Weights of a small sound classifier: norm layernorm, trained on acted Russian speech (Dusha).
Rows from block 13 of a small sound classifier, named by matrix and row number. Rows with one number belong to one channel. Each number is 500 + 25 x the weight over its row's rms, rounded and kept within 0 to 999. All counts start at 0. Numbers have three digits each. After the name is the row's rms in percent of the matrix's.
After each channel's rows are labels from the 100 clips, of 14848, where the channel reaches its highest value: "strongest on" is what is common among them. Only what is clearly more common there than usual is listed. The data: acted Russian speech (Dusha). In brackets: how many of the 100, against the usual share in percent.
# convs1: first pointwise conv (model.blocks.13.convs.1.weight, 288x288x1), inputs 0-287
# convs3: second pointwise conv (model.blocks.13.convs.3.weight, 288x288x1, transposed), outputs 0-287

convs1.36 109:491548530521477501486530477524490456509474514536492456491494454474521493498495456496489533484505489486497546511470519510448525506540441470533503467541473504489493513518486499518520527491510518497461524475518517474503514469497513491555444507491539511451499502523485476530493507462498487497441509486506481491504480532472526506500524520492536472550553496516470513470515547487479501524514512524503465517483537519519461469484484511501451524486556467467526475498493502502468507462523438512457471521522501474503483490456538440434503461493502524532490525499531429503494495500489464553528519515497507517491504514496490466465498521484499491502469507494506491544497486519544527497494464476530478500500488543462525523508517504454529495501523538500510492465505493521506520477505488541521544496513499496472488493517536505465508515488458528476497490520510509484494482534490487533
convs3.36 102:481545523528501483529517515517477521505534486567488490513539473464555504529519482512536505509479484526496505484532454489529501483566431458503506495444459517518492488496527509488509480462513517495533498500524513492493484484476534546506536490460505484522492503504531529543512502480500480488483484492474495506523527505467497517513522485502500509487504426495493497514519506504528537505494502483502489473493522548525462509496531508485450469499509499492541514562491492476470510457531531478480522447464521489485519497533480479488508491507483508481512446521565511500494424469483499517506475498497505513481460496498522514495511440513529544476541521516522507517525500504477509470484477523547489510455490487500477452514495476496518494502482500491521463464498473501498510475482531539500499491478526481533470476541517499476456490491561490533503516517519486460475471466489555502
strongest on: emotion: angry (84 vs 18.6)

convs1.273 105:517511489501487487501497521536517518483478503507489505471507522496549497536473445525462514518501466535480505448508445482518507502492514510472526514485527513531524485525509484525507545524489499501476466510524524507488484538505527518466546526516461544474516486523480489501479523517463510476490486447465506495481495507529497515537474484495484512520466513510491506508491474507485473498531463501523515545515495481506514505482461485476499527433534462553456509514510502535531473522518486515506529486541514426490515446451538501466499511500469485508477448503493499462484512519495533512472502507512480546496522508516440518503482465535490515509535481463497506480522513509559524476495530539535496472495461515490560502498462530492539488456553513518490474463493503520507494531497504508508517562512488531516532514502475518542494499519565478501492499492519467505523539493524512467
convs3.273 101:512500504535554487468468469495511505491471535504487486489513498481557490489470508506464504490508526503519553503481549503526495503480491536490541471521562511456510500481514502531532452464479525507489514517490532485501488486471526508483528501468544463521467517542515494496480504500513480452490530512476465512535495499507477476514538470523469480530451501491486495519483488499540521571474497488567478486486487537552535504529481492519492488495488506515495480522467499516468483517505493477507535528492507516483532506495511506511481510469470493544530503509475486502462464507477517494497490491492546525481498513515493475446472488509470492494506488541481483496518477467490487477467483500568454504490491504502499504502515532462551492492565503499494492502487485480510556491525531524501519547482506482502522477468495472491471456528523489513499454427480446542515463508478556479
strongest on: emotion: angry (50 vs 18.6)

convs1.233 114:526517516484528481474535504492536531502535510542456508487455453468532496520558538483513496491519447502497455495487463518525496503523491521470515484507533517499509512509483490486480501535493463476522479512480508474515530488493499513517505479531473517476507473516508474501470506492510471494560517482536498520474522492522531445444536502497498459558478509523498517477494537536527468458533505480514456492511434509523505526529485523514520503496494513506530451545530496520510496509473429523497528536507511451507524483474511517543499466509475479468447508525496517504557498500514501527483514546499507505539492453515512499512481492472520486532572535460493507458528494485506498509469504512461500524523503538461502533489487545506506516501512537535473475530482504492474491493558499482501555523496507477471502496472491494525504482497541500514535503500476502479480490479529480490
convs3.233 107:502451516489538509484479472482490473491545498479445493485482576523491508512508513494496513509523520539497502529530526477536537487550534498505487437468457505469502500450485501526500512492532535505489469559472477490514495518502485466501489525439515539479487476467517458489513498535466495496492516481482475497505548499521509487518505481519528440504506547522473511478474517510483493528491499528467509499499464533495491479517509483499469488495534492509500549459496521568512502539547497449490472478522514472544474494477473513481489504523537483484489485501476527513562505491504484502466511496503456472482481503496515457510472499525489522500493560498488481508455518518509471528502474521458457467495500524493494530497512538493490522547525466500522470495487506505527514482494530509507498567490503494518547509478498487522538488461493541484509509523533470507468535504493452474
strongest on: emotion: sad (57 vs 26.8)

convs1.126 117:504528511493503507479497524526487489511468490496500498491502537474477490505545547505470520504514491495532535473558460527457500533492522548492533522490486477480520508518519502478499498481460484467494500484493533445494472495473472526529474504519483470458467494532481564517475488484559516496515510460526490455499525508485537523459501548483494505516526489510513541529564488519516431477502516494500517488504488520463514530489506541527470446521511484507493482522491482523540481467490525502513511507500459485498467482486450492486500540495495496521528525524504485495476472553513473517530493529526436507538530471507538548474502489503552498461488457522484495460498520515516491553530503489475492501431482521516526499484487485556471518493535465484527463502490500531489503508565491453493473494519518475492482483476487502476508520497491506515499510501481506541480513510494462508
convs3.126 097:504527479480494497465523520497458489481495479497479503517506458483504505494508466511473524499536502534485499526510485473462480458533461455496533472469518531516460511512467484474526495495507500474529487484486517491504503520502535497516537485519515507534425475511505572504524495490469500503518485488509487516462479491484509496466527506477506534523513518496508512470525507491501492511544500440495476505517553579496467493521494485521494504491542499489488446470489463467439511492526538518483509482510497467476500506469479487489489504458492460506596445537541475502485516522498538513477498505507488483456484446508497544501473475528488541526486497483481500505529511532471485484496519555554463543486494470499499542490502556519500512479532522504507514514493550494485528495503539503487510479513517514491527481506496469531482531504500518475480473460511504536527526500485551492
strongest on: emotion: positive (43 vs 18.6)

convs1.156 110:522523485466454495544547466512531522515497552528490515455501487489476489536493494537495523525483503499519491516524523504493531517505469513493488479512467550503515463503476531472475494487514465503521470483502478463490491555520468534468485546479449483514509491462531546476482508497528458468489529474503513510471507483510487495463474511471477517488470500504517481441523501548498517523534516514513550452539511550506489491501475486520500481499490519470489497504549493549525500509515553509519492528516469506513507508496492533469502541490450492436476470504446497480482527502507541519496527480484483494483496485541533500478471472494490503526470477516489508511544459442499519528488478462521488504491512521463532477518485503484487507511522462479499503509499528515500478512492504516502463476552514474532487458514492467514521551497450461508484454492490501517514462527519441473
convs3.156 102:482524467515445509492485484513491458488485470516484504505460506469513500476505483513467490525495492451497452510519532509522524502501471491504492458539500518477513464506463480506552497540519491514501486502495491490492507503538545501492520488542507493484510472487457511492459507473523505510513511545505532528503497492522576469426527499540495505483476467471518499472533510491501529488517510478478516549458479478484474559484503499543475479498519524541494542504531512518498509536472506500543520523514500467489517478527525501508470489467534464497475527486530467487504461506483516488464494501525471511555542514496520517471478521507433493521480514486500489488497509467495511487509521514580530484453494477490497485495502480470543477506433478495539483509536510492493543493500453529515492480493507519467484510510484528526494467485429517500523482492559551497529508510487518509
strongest on: emotion: angry (64 vs 18.6)

convs1.113 105:478474519479508515548495497522506518505482501499469514511545541492498489474510543533471469533486503526482531497481481508444484494533525488507478508473512519521510508508494502502470530507508508515495518502560507499474495472471447480505521516491462530478544488530476502490502526510519474514492522486485485502499490514471458502513474492520475527456537525475488469507471533469540513495494510450486529485494443467510547495474467471371545520519501493528526512548479482492461467513517479527503486497487489509502478516526477502523476478503472509533484470511492469526478471459494501500516488506518528488505487506527504517476473518517469459534526512480474484507493511565496478562472507523490513500469520479473498539482482457475516516456506440501542439471465491527488499477517500493465470464496502466515474524476508477527517502491487473521491519485547488490528511496450507497
convs3.113 116:498492471494472481494478536518516519500513488500503506464499541506498506534526484493487530494455491462528485492532493491498485546519537449496507477492519503493497500531564486478500465443526496503472502543529495543495511543512481531503558520463550508495535495453483516489541502470490479530501517507481532476514500500458500488525507503497495537498467542496511498484508505501480494493484502485492512514511493528491506468557476480521476486494555511489549544460460493564476504512473494502496510542469488472484481498505496499479487499491489519488491484498529541489485460496474511496493492505502462494533521424497471506523522539501488480492511549487493381517500509479520505504495502475562541505527499478498502461497456528486452512506413470494483506494497495511481491494495478519494503499493507496472506500505504508491453493504547478569502515521500533508510555531492484492
strongest on: emotion: sad (82 vs 26.8)

convs1.105 104:521536481514517551505477540520504448479502537529527494502539529504530530542518530494460545496520464510537497446517459505512513484518482504492471500496523506529441529473498481551523461477484479449489497498484518512478511468480476535533496500477554522517554507493507465515478454494519518462504479517502532464493556509510527505478476489471514491477481538472475493519448480517531493525497499508543493545517518418464492489519495507534484509485501524501512495527494545535464518483492493480485492526513505517501519533538509513509473512528502540480491448445532484476471471500524501490468507523536495538574501505481518479485481557479505509481475511516489521487518490446508515514488522498483532495471504456528497473504492508507491514520481488517507476486514477494521551526475508488480519492514499491530488503506507555503553464492486486494540468511495506525484495463508512509
convs3.105 101:461460497506501501515503481534530506479472508521489497521484516544493509474456510483469497518488518487497492495480510465504469450515469482516515447504498513507509461571456510527521511518486487484483436467485470508494502517484507471496468485486495562480494450509467514508554472539494510477489512534485467490487533500538540522474524488531535483507543544480518501484507488501485553533511504504510483493553509505504499507472458512474505501513533471453488511491483460493455489491528504489449478483500460476494523500498452509506499513484495476541539549506537463507505557530436518504493512503511465555465496540506511519493507483490504511486464468538513513497522484518510503514482484461533484462521507529504503500523536542543495498499487506469523505483482535523514456495525523458537520515491467517521519495473507497574490486515462484535463455488531534516503501508486516481
strongest on: emotion: positive (41 vs 18.6)

convs1.216 101:499493506487468490493497537513475520573500526489510469487495488512473537515497480481493461483521500557428515486535484504518508502492521528487502456500510504491513476557484510534479503455511499503477477474490487532526489520513505497462528493520452536482476531539458493461497515539524505507528484517517522517510514525498469539523508481443495512494507476523471484527460457502550504536477466541496515505484485473513511498523455476506514528468531495456482520487506537507499526556453530516509475465514483486516503486481499553518491481515545503530519492542463527450555510520518495502498496454525505538519529464500552504499513490544473488474508479474483515489562502517535524513501499534475468502506493467481502471548511490498499493487521517511494491468515513556528510485469477520462488454505509507520494532510499492494476540483524477489511524480445527488541522491507537533
convs3.216 099:508519538470512494486489527448452539523472505543518483529512501491523494531531476478528512499497486461504522507503507510481531465457510505501496475538479500475467498492494489509513453478511507525461492465502492486504492499462486509510472442551510510498477489522490494542507478452503538510511512519487446512491499516544491470550510493500535500530459505518454505525568522495541493555500496532525498497534496486486490487467468503489519466535483531511443465482457514476487486484481493482496523549476520524499432505526482511540484523497506508452489490495505485507510487527545474481486512495521568462489522486511498484476506519483494466547483521484502508475520511577460515494502472449530465500491504527502512480476464503454468497494508479498529505513508471520522493500531510519499530548520485496545539529500497480513525539467481493526482486469545456487522506469492536515
strongest on: emotion: angry (40 vs 18.6)

convs1.252 111:497533511470498516462497522499520470477461456485474509490474464479523478567486523519473505524452489488514477479487503518522497477557510485486502475476522465522470497489565474441540497499509509509531520482497467506484455508513495513488523504508521474474532502496509460464467512473492515537503502521532527460474471466485503463476514521489510473568476515508485470461495477518456540508477512483485551484441487539480504502494514523553516544469492533492509500479506484515470495531467542509514485511467522472531489492526493502529522487519545497521493470509491543488468447529504490491493488511515500504487515520535481534551500501515522501505540475482507462498566455489522514502490492505513478529503515544516545518502497539481512537504519472516481529500511515503498516493463425500515520496534517455519462490461504492480466524526480483522517496503478466546501508463499508520
convs3.252 109:441450544488524502492458521530486491515486515530539501537474540515476495548505494514500477477493505475481501534476467552475522438486544523489508505472519532519501487492558519507515478511521484494440522523465479477499529508473432490491516496512480541522529534519486502529446501477517506501491519525463528502472493506503524471522491469515504463477546468505505504541503505497462511469484497537439492475502503491489466516510500491525524489502528502518525507515519491439469511519509487488508521492483523483523515468518537494511498479491502533500531457506510542509517524462506487495498522501504480540509482470483497502543484582473481509534506458479492493517524499536512486486497480509481449523504510499516487478506489489508485496504474425506491472518509481505501538506495512528468517500488499487503429476498519485544559488483516530467532468472509555525488463476493459517
strongest on: emotion: neutral (62 vs 36)

convs1.225 116:507506483501543526485520514490536492502516534487452517531463468496425502476497514515494510524523490521512486491514524519478495484467469506521446499431487505505498515507486484534516514483484513452491507491508524553485493537492508578503516480504513476496481508511518492501492526497471488500494545488440477505522519492507478445564478448475519531450518509493563509509501500493472494497461502495504491513475484528466519553530465489485509512502482491488478489515514508506501461498464498511533499489491468536532504508573509534521528446519488489447474485505409489481519536505513486475486470503528512540539520475476504489503502497524479520499512503480487495486461496529461513524495505527454512477465528525516479517508530466522530533497517504502462511485522463506532540497476512488469505488508498525491506510489523469455516533494531477518457523458487484541496484489501475462
convs3.225 098:499492499485496477463440528483443455516495510502513486498476515486493493546490498497477509512472517500469506503519527470508498483497509533507541506551530502467472496519530493510522512452494492512489502530525497465500476514471450460507523474526529548542485450545500445504511486504497480475503456430489487501527482504497539498505519481476526492520542466498475502508472512507476488466491500504522530486525562526506502545524465461511493523515500486486488486525501493521526502537496453508504513529506507504486488480534486517494488472524507526492472490479472488514513512504484535499506485482529526553489480478471516463523517535517487559463469495485504491498541496509512479559542479518418479521506488467520537459499498462531500504478543512487498473516500527451505503487491488522503508537531542469524474463503492509531501548493518473473490469505502562489502487526523432469
strongest on: emotion: angry (43 vs 18.6)

convs1.39 114:486558503525485465538503509523517500491480496484498523530515566481481495517530484540497479506511479497556530500480511507527486583530497507479452495523507484461525515518518499526507479499522467526525501496533508504512519518513506467453501489463497438501507508534467528460510477476486529507432511493532528506526504514492491540547495513524476534502473511486486475514484525520485494467493537519507529472494479484504504542484478509527503476494494540490549443464491557505445502455495496507465502538453490469492496495517489514497488497484505515537484533502515479508494480512488550513554521519537506433471497515464461463518477504495472469529544496504539537488492489471474495474488506482505512465505491482519517522474491514468530478491509465525536498497516450454475485507548503517500489511501468479471536488516533532529513489507483487506489474506482546520506525518535536528
convs3.39 106:480439522527504497479463471498486470515491505476523499475493447537488508433522503502511522517496539515498523504516533493505511446534515572505467498497512495519475438560501464496500540481478429465451492501459478469509520493514489511498469523500508518514518490502492492476443521475505480463528516517515556523544509508502496476521443527509513520505529503481495503519501504485491487544514515511492520485526549465525497475534483494553518492503493520516538477528475489495470524541519480479584503519480494517526507508465529509452499502480512488494521464546511472474475562533462518487490512499501505517529507526485538512495548498491550474513531504481512511507473495496504486503507509502420477509520502505492495498506495505542519486454539504510512485514470476457468492476507484482477510521496508494465479523499520498509454531499485497469473519483505517505456513496486487473
strongest on: emotion: angry (47 vs 18.6)

convs1.68 110:503488468501498526500503482541493531481490501504494501477533535494527473513519470493540457501529500481523500519503442500502500490552502486470512501455499495507525446506551485515542531506499508464491533562511483462517463495516486482512525505503495490473509492503474458484510497459548475500504490509491516507490505487500530506498491486521464489509510501471465521566530512498491467554524486462479485495515516512540460504537456534485509509457485501507442531486502492490514529477483461552483528511537464467510478494535511491524493487475480513483516467533529487463483513460490443503528500490441518419530538477492440486475458500485467507502486490531499504509485521455491481523507500532459518496522514453473509526495515483467489498504518495441493483489482518473495479503477504510500545501540503514537497499474524531521514555542471534487488529552503504481510491484543518489
convs3.68 107:516501540528426501526497505517473526483495499523471488493519521494489481468522506472501528468494544551476493512475438551505481523487545562498517505514532473476505551489515526491474510464442521513490486477543524511502470508514522507502506498477515487541491529540567508476456500519500493508502490428522497456503516511529503490557524494513511509526495484522493489523480500497494518460498500549541505503521477452460549449492485474528481525514503528456471488542486473518523473480526519522503523471491498512464464483535494483530512480501509508497462498483525516513522530514473453501493504503475533530521501489493439530511483466517494514524503477518535522480502504457486469483490520488433511484490502459509491468500507493467478495456509509499489486504509512451523464503508503486496469546533504498518455516513490458500489468502477502467493519496484521547500480537532530507
strongest on: emotion: angry (54 vs 18.6)

convs1.268 108:521515517467475485475450487482480521497513485512516533494503466496516511539487537467514519475500478504458506472493479460494509493511525479483500511493464521510494485479488514478549539517458489503494481513481501457484490499469478546514516485567499472503453489470511540522466491455456520482495504472522537491541511479482477509526541497486530477489480485499439499498493494536480524544547496491451520532525478520476512472484495501469495505489482546530511519537445518516486484478488504494500521503533492499496461486488493497495499521488473509508530458466512521529499493492504516519527475535488517523466525483487490541494496470504458441502516485461488504455498509534463490458505505522507414481495485537486486503509508502487535529532481517440489436480487487501487517499542511481453533430456484481461519494493511508494545477513496499507460462491473523534483445495503515519
convs3.268 101:455497515511451522514522517461488511489515514444505508510512520438452502452516561530493517503500460518498429474465478529518493551501522473505484492454564461503474492501457488477523506491518492505532503466485494505510512520470497497504494540510523488535504509520501507508532536498537523504505513460496531496563487507497484516503495540504484488480476520521502495491547506511499522535522501533452488513457468457435455485469506470488476504512510504567472482510493514488513495481486504475520436480535517459517517486488504505473500517526524493486521475486524479499499530540495527516502485495519508475499536475499492511514469475510496518511494493504503495515475479513508484451481487469501507523479505469477510557508532517522506500484557482466528471502561493519535528503519498524516477495511485561518549479489513425522519504503488462460517473490495485465515505510501529469
strongest on: emotion: neutral (68 vs 36)

convs1.238 100:508512543488468485513511495475502541468475488488488540530449459566494478536518532494515516490519483501479525549511491523496486526496506491479530487513493454477460485480486516476525499467462570497508499516463495507485469507494489471536532544518485493493515492499469490480552458509501493502480543502493486476528492516501480543492529535499521492506516481525473520464508531500504523522493450521512476487510536514517454491454487532485537499509480548463484542475475516480516484523516437488507465535470486522480509496529559464491529485514494532532443528492590529493535505515483576526502532530520494496533519502463497512448472545477517501500516513496500510493486474524487569467462497464491496534542540493497484493488491527493495524469477518552474510488506510502515503487502532490516515482498524503490484498490512543525489512493532474497511496479497500489495512502482494500
convs3.238 102:519526485458455533534417519509506497504467506473457501501506475502481483485499482519508505498527496531477524474486519518463524452511469529499502514453521490507449534455490502595489511501464437491472520537498509513496491512519474464491507570468491446479482529483499515502509506474478482473504479566489503563486483509506544516526460514538512500513529508456507501476528490491539463527455492529444503472504506479498486533488538475523489507486499531487507509480504482458487500495502541506501518529512527497467487501511519507481530472485491497487531518518489462489527515501532506484512486500483517503494504502534513539472497528468507469488477539511479593514498463523522519486551525483516518519528492480513500502484487486494471516523470495489499511492470505503513474497493470513519515496472511540516508487461481496533504503497534498546544474446496508511464502478513468518
strongest on: emotion: angry (52 vs 18.6)

convs1.265 097:441516527531505484494509496468510517442493501483475524484529501484498525482434462501527509504508487462463516506510450495517499466492546502518526513488551475484499520471537496490512516469535497493517525515489519493520488493502490514536546498479519491485483509519546497527496466469419504508493523485557540508493525552455502530497502509553457514585530450511493514535491455499526480502527491514494492473515471497467497511494496464515502509505490521451470525486488491467513521524520442475503504488487516485503531515460484490538519506496513505477467478524477514489533482456548538537510490519506502513482482513528485493510513481524476485451497493500526528477550533515506515555483528500491506473473500479503479510473529488504515502497489540515484462487459524522535510483480532485465488539494526546484495530494489476561510434495515489512488484514500471501474493505470476506
convs3.265 103:486470477473459484526495465528452516520526451488515508505523538490530503533556433483505566484447515541485429492486543577504483483505492490497476516516518555512475551515497473478486519502528469505526530456540508510476488474497522513483471453525520524527442522487492466487504501546547467522491480461516481478511518503507473546489459539517487461527489508492544501542560496492461494488536513530477470523483562526463489492462496500499499487489486515492484517484529500485470506450508521508464503530499492496487538525473526518509482487499447496522474463512494497515508520471482523503476508488507466476503484532475509519517475518491510516523440457470484524503470498550510498486512498526486510507515486504508504528500489469558469521483488489481500507523522480504471500483497502472495503450491504529508512495523514521502533529472510492499507493504494490495494480505509514520
strongest on: emotion: angry (51 vs 18.6)

convs1.167 111:499522518513493482475520518478503503487471457531506501479484438443493506452529498520491463486481494505511452571481500517479485459504486497504496484480520533456458473477491502501475513448529510541500525472537478508500491518510538516496490487522472463539423518480464541508543521504485504493493473476492488526545480467498516533476479528498508532497495487511537539528507492495517494504464517494494464523494529493541463487526516488505476514486515486460487471481489483513481475516482523506522486463480508505498510507513495467527481468476456511474500513501485467496453492456511442475481518540543507505493448465478486522475511517467447531503461467458506514487547502495504547539517509477495527474497515523463505498508539559516446481489498475483491505463429499488456459453470526474482526544488500498497484494483520488482481506512483479512483508512531506492506469490491482507
convs3.167 102:556551502515484530498526537490487467482532517462481488536549475487468494459501503523501460517495478493569489495517489490529525570512485456491499508475507436539515468486506529517485498529517446537474471558476506508500482482507508529491497509507506477478507559463492454452497483516502477473498517520456491539512445505489510473498513538491514486517520502534533499555461492512482505552500483480540505547441504502499511479483537546502492488490495537542492505498480481482521496523514526482491470545472461556502490485496441496504528514490502520527501519515514474525488523519484531507436482519478505476515525497513500493488572526504498489531462471502493466512475472482492518497488544501467525472510503534492495498498500508475507482472523471526487485515465476505529508491533484514529524511485471477474508486489501474499464470485524509479494455478485500531473503506480488489
strongest on: emotion: positive (40 vs 18.6)

convs1.230 108:501476485429486490515429530485530490516484482492497513520498528507488532470461510521494491420469464501514506489513522514503498498491494515494523512531527481499479545524544525498496502456509472481515478544482511485465501467524508478512515504511527496479476528496523443501481521486494501528495494498488523486525494516475509473508532508496468519448512469488547488501507508532432461447493504517501459467523542484518525541514486536467530501495488523530512480502517501485519505484525467517492537538483461528490496516493532485509520471503482503484516497422489520502514534558481483463455458520513512442450534467506501500506487516505470476493490505489555460525471485492489537487501503503515477484524494454482481496493488507476498510517437477483531520478496460507459464515480493461496532521514518498521508510534498506530447463467473495531507507485504477478522489437478521498
convs3.230 107:489437458492533499490518523523504511493541509473536505462505468472507497500478512536512472523463461468500516468450515505520488531485474448482493513452505438512503499526550513544510484474506465505482485510485530482468499469503489553494540509504507502473575527541488466535473476500526488512487502526501484500576517498471536512502505496481472502507474503506480498483528510491479566483521496495474480494497529503455517485480552508494517504465504484531494542516495516506544516529471488438544513517500500520503521493566510488490504486474499487491490470505523524530500494496508536505486511493504518500471544487486528521514462496515477498525496503427464507480491502503496481495510519500500480500493489531504499527492488524533462494501512423525472492464536483479504529513457529527495571507506503490518497488477534507520511485494451540518486493461509435495480517539492490485
strongest on: emotion: neutral (62 vs 36)

convs1.102 090:474504521492504505541487497473493530520512480488499500543523458531477562509516489484514498526524501487486501476491512485527565506492518481536485438479541528531487503491505472494507514522499506480493518514482463555475534537502453513541498487506557503482488467489508499489453467542531494532509491486497541517516540459475514469552505448507526432464494510491477459513541485485517512495480499442480514478537515509497496491514502484456503469508499482481525515507521525495560500462500464464497495489508528467455479536494520544507525524512495501476482488498468472528521505474496515507464504483505497535487523533493500501512518555492490494503501539520520475503520493500490491491488460568492499506491462497473501516504523519495498468519529515503510532523492491469494485486531479489502519517526532445453489445501513459492506508564487508478530468433510553534484522492484495480
convs3.102 096:529539526507491493531529545490508459453461486519472492502479496496508514467522506496471441430511525502503486501525474523490522528519504585495475441487492523476518485508539467491524478482499505489467535522519501472492513534516512481488518485472457539509465495552532540486537497539468517493488485481468479506442513491492513499486433527496455537500509496531527499485552495493513491497471516511481471478492490519535515521537484461506467497493477529454487533486544525536511486493451500483514507493496504515510500498497528518460482513500526535542561446497507519524487460485491522488482490492508520497498472522517535524514473525476466488484535482493504496513505505497550477488500484506476500516527501474518514491498496526492482510485487512481505461446566512525501530485481491532543479525538499515482482527529493511489426477505464501464489509537480478478500486519494496540
strongest on: emotion: positive (40 vs 18.6)

convs1.157 110:498481478494491475485568475499484516486503485469463457497509568481493512464514500531555506514513480486478475430492480485517493468510501510486541488472459520491505442469502521501489476501476551504506507509462484482470508490461496532500483520499539462529499511540534511498486503479502469517476521534471498486506467527520520483488520493469497522470492512474449485466545506527541505513471495498527482518517506488476537456478474506483509526523520465504523515573504509459502477532502518521514504518498515556523505506538465519570505494509525505469514527518462498463499539511492522487496502487544511531469524521507513506502502533501488453503493528508446499476469486455469487467505515489475468496512534538548523482500498521461512509464512453486477475478485465488484504460495495504496476454520495531543456505482524523519492465483500501475468500479442470542500471505507488493
convs3.157 105:482513496483495494530558506501481482520565493537523492488553528517504483551491511483518500513481512526504493496472519430472517490499509524496488457520479540504461436518466482532495490478506525504508519488499450496477493499474545521492533482501472438521501495543520543483501510514515490500504475573506470502494498490525491530521501480518497519499466489494500494475521497498499502490538489496541518527454474535503501471502511489491529500482519515512445429523477502512435515491474494503523486470529503515473544490466494502486487489510483521504555511495488510493468504526521537477526488487492453482512490521483486492512508496501487503526464491479474456492470475452519533536498521509553520460490491520502495496508514492547509485505456453491479483475503510536485530489484490463518490451507514541464492500492484548518465489487508535468510506497536546531489503493535586460
strongest on: emotion: angry (76 vs 18.6)