config.toml
arch = "quartznet"
targets = ["emotion"]
activation = "leaky_relu"
residual_init = "zero_last"
lr_schedule = "constant"
warmup_steps = 190
adamw_weight_decay_other_params = 0.01
Rows from block 3 of a small sound classifier, named by matrix and row number. Rows with one number belong to one channel. Each number is 128 + 24 x the weight over its row's rms, rounded and kept within 0 to 255. All counts start at 0.
After each channel's rows are labels from the 100 clips, of 14848, where the channel reaches its highest value: "top examples" is what is common among them. Only what is clearly more common there than usual is listed. The data: acted Russian speech (Dusha). In brackets: how many of the 100.
# convs1: first pointwise conv (model.blocks.3.convs.1.weight, 192x128x1), inputs 64-127
# convs3: second pointwise conv (model.blocks.3.convs.3.weight, 192x192x1, transposed), outputs 64-127

convs1.50 [146 102 129 102 125 128 163  99 108 109 102 171 146 117 103 123 138 130 130 146 108 171 131 115 100  96 134 176 169 149 155 122 140  89 160 108 101  92 112 105 121 138 117 133 104 124  64 124 138 174 113 137 121 150 122 147 169 123 172 106 121 152 175 125]
convs3.50 [117 184 114 126 133 110  92 120 135  96 158 139 129 112 150 119 129 132 137 133 104 163 122  97 117 102 115 159 123 181 154 165 131 174  96 132 137 116 134 130  91 159 120 108 154 133 162 148 115 130 102 159 125 134 107 128 116 146 164 146 129 119 139 168]
top examples: emotion: positive (44)

convs1.10 [162  99  79 114 148 153 131 159 151 102 106 186 135 163 129 130 108 158  85 152 151  96 123 147 118 125 142 132 137 167 139 130 138 118 136 136  91 149 151 131 124 115 159 113 140 106 122 144  89 104 135 141 111 109 167 132 127 151  84 110 143 100 170 122]
convs3.10 [100 124 149 134 179 171 135 134 114  96 152  95 122 101 190 121  82 143 143 151 129 122  84 150 166 139 116 106 124 110 151 148 145 146 148 104 153 146 137 133 112 108 151  86 147 114 114 126 132 115  91 123 118 111 115 155 110 125 142  97 136 143 119 170]
top examples: emotion: positive (39)

convs1.90 [ 83  80 128 116 131 124 125 113 104 144 128 140 130 141 137 116 125 143 157 163 122 138 194 121 113 130 104 127 131 146  91  96 126 116 114 114 121 137 111 142 125 171 160 171 172 102 145 147 122 134  91 137 146 131 107 112  44 108 128 118 160 130 144 118]
convs3.90 [114 125 120  78 111 143 143 134 114 114 121  88 137 121  91 126 129 129 146 155 128 111 121 116 141 190 151 133  79 122 116 128 111 139 113 129 151  98  73 136 171 153 146 156  99 119 147 143 165 154 109 156 137 101 143  94 161 136 117  83 159 130 104 113]
top examples: emotion: angry (49)

convs1.56 [135 101 140 133 101 148  93 140 133 143 127 149  76  97 139  81  90  94 116 133  69 147 166 134 138 150 130 186 128 159 144 124 106 107 118 169 121 102 141 130 117 110 112  91 181 109 146 149  95 117 109 120 138 145 117 100 149 161 146 140 131 133 140 113]
convs3.56 [138 116  63 155 120 125 122 148 132 122 149 105 110 161 154  97 126 130 182 125 138 107 142 116 114 131 143 153 153 104 105 118  99 101 134  97 144 135 156 106 141 111 122 150 140 120 140 114 119 130 154 160 119 160 148 101 113  81 102 119 155 145 177 119]
top examples: emotion: positive (43)

convs1.123 [147 145 141 124 117 153 109 137 117 134 136 145 144 133 136  70  98 118 135  98 160 133 112 169 164 149 130 121 130 139  84 149 114  89 167 122 136 114 106 122 119 122 118 132 137 119 151 110 131 130 116 108 139 154 136 154 115 118 132  84 132 163  86 139]
convs3.123 [133 152  96 120 116 117 115 141 115 132 122 158 125 136  75 142 112 115 113 154 130 104 137 135 142 141 148 180 106 154 105 136 119 119 159 146  90 113 122  80 114 134 147 117 126 135 141 126 173 162  75 123 158  95 134 129  87 130 129 117 153 107 118 135]
top examples: emotion: positive (47)

convs1.44 [137 118 154 136 145 172 177 123 130 186 142 103 149 156 114 157 132 126 123 129 198 164 123 111 164 147 129 136 125 133 123 136 130 107 122  93 145  97  60 128 152 100 129 154  96 103 147 151 144 116 140 152  89 164 166  92 103 137  94 139 150 141 142 160]
convs3.44 [111 107 107 158 136 103 133 100 126 107 163 112 119 106 149 131 123 167 119 102 156 151 169  82 106 172 126 145 124 130 101 143 134 136 108 137 130  96 107 167 154 163 130 110 131  91 132 114 122 108 102 122 129 143 133 137 176 115 160 141 135 150 134 161]
top examples: emotion: angry (42)

convs1.72 [123 176 104 137 125  97  99 121 122 108 107 127  96 116 107 152 116 136 126 129 120 137 141 131 130 108  95 136  89 141 173 124 145 170 123  89 152 121 111  78 149 139 158 106 142 135 116 132 136 129 111 108  88 123 164 107 193 156 145 109 159 124 129 116]
convs3.72 [ 89 114 103 159 140 153 131 111 111 168 165 144 126 152 128 129 108 139 141  97 131 112 145 140 137 134 100 148 142 130 150 111 106 120  96 165 130 116 135  85 141 159 142  91 127 164 119 132 124 103 141 129  98 199 121 109 166 113 138  97 117 139  89 149]
top examples: emotion: positive (45)

convs1.159 [147 141 112 150 144 146 180 167 145 146 108  79 173 112 158 144 109 111 122 163  96 180 121 112 101 121 141 114 134 119 102  97 115 105 176  83 154 112 132  96 154 142 159 151 124 143 144 158 138 154 107 151 118 106 160 121  93 108 131 154 114 136 129  99]
convs3.159 [137 119 128 154 165 126 152 102 152 110 124  95 104 132 135 110  91 124 147 119 149 136 174 148 163 128 154 129 138 129 119 126 112 134 117 125 118 107  72 108 134 159 144 124 179 128 104 154 133 138 178 147 109  63 147 133 103 131 178 138 126 145 115  91]
top examples: emotion: positive (42)

convs1.174 [113 148 128 119  97 123 167 110  98  94 127 156 116 135 179 124 145 123 106 147 164 141  93 115 134 116 164 138 109 115 113  91 114 114 142 116 115 100 160 101 109 126 103  84 123 110 143  54 117 153 162  92 130  93 135 101 100 151 137 127 137  91 125 132]
convs3.174 [122  98 109 107 122 142 113 130 131 144 165 124 159 129 135 104 152 124 159 159 142  95 156  94  59 126 148 141 116 134 146 118 133 126 141 117  68 170 156 131 112 127  86 125 109 162 124 142 102 153 125 155 157 162 118 144  90 152 142 107 132 128 126 149]
top examples: emotion: angry (42)

convs1.36 [146 142 116 183  95 140 155 131 144  95  72 136 110 104 125 126  99 118 117 123 168 119  41 124 122 137 128 132 121 128 158 126 137 124 143 145 136 125 180  89 106 130 144 116 122 114 151  74 162 112 146 103 132 125 116 138 133 124 110 126  92 156 107 138]
convs3.36 [117 120 131 108 139 119  98 119 149 131 133 153 188 133 162 143 117  96 111 146 171 127 111 131  57 108 116 129 107 102 145 118  98 114 156 119 128 155 132 132 139 125 116 133 155 138 104 144 101 148 130 112 119 144 135 117  96 160 135  90 111 100 151 115]
top examples: emotion: angry (45)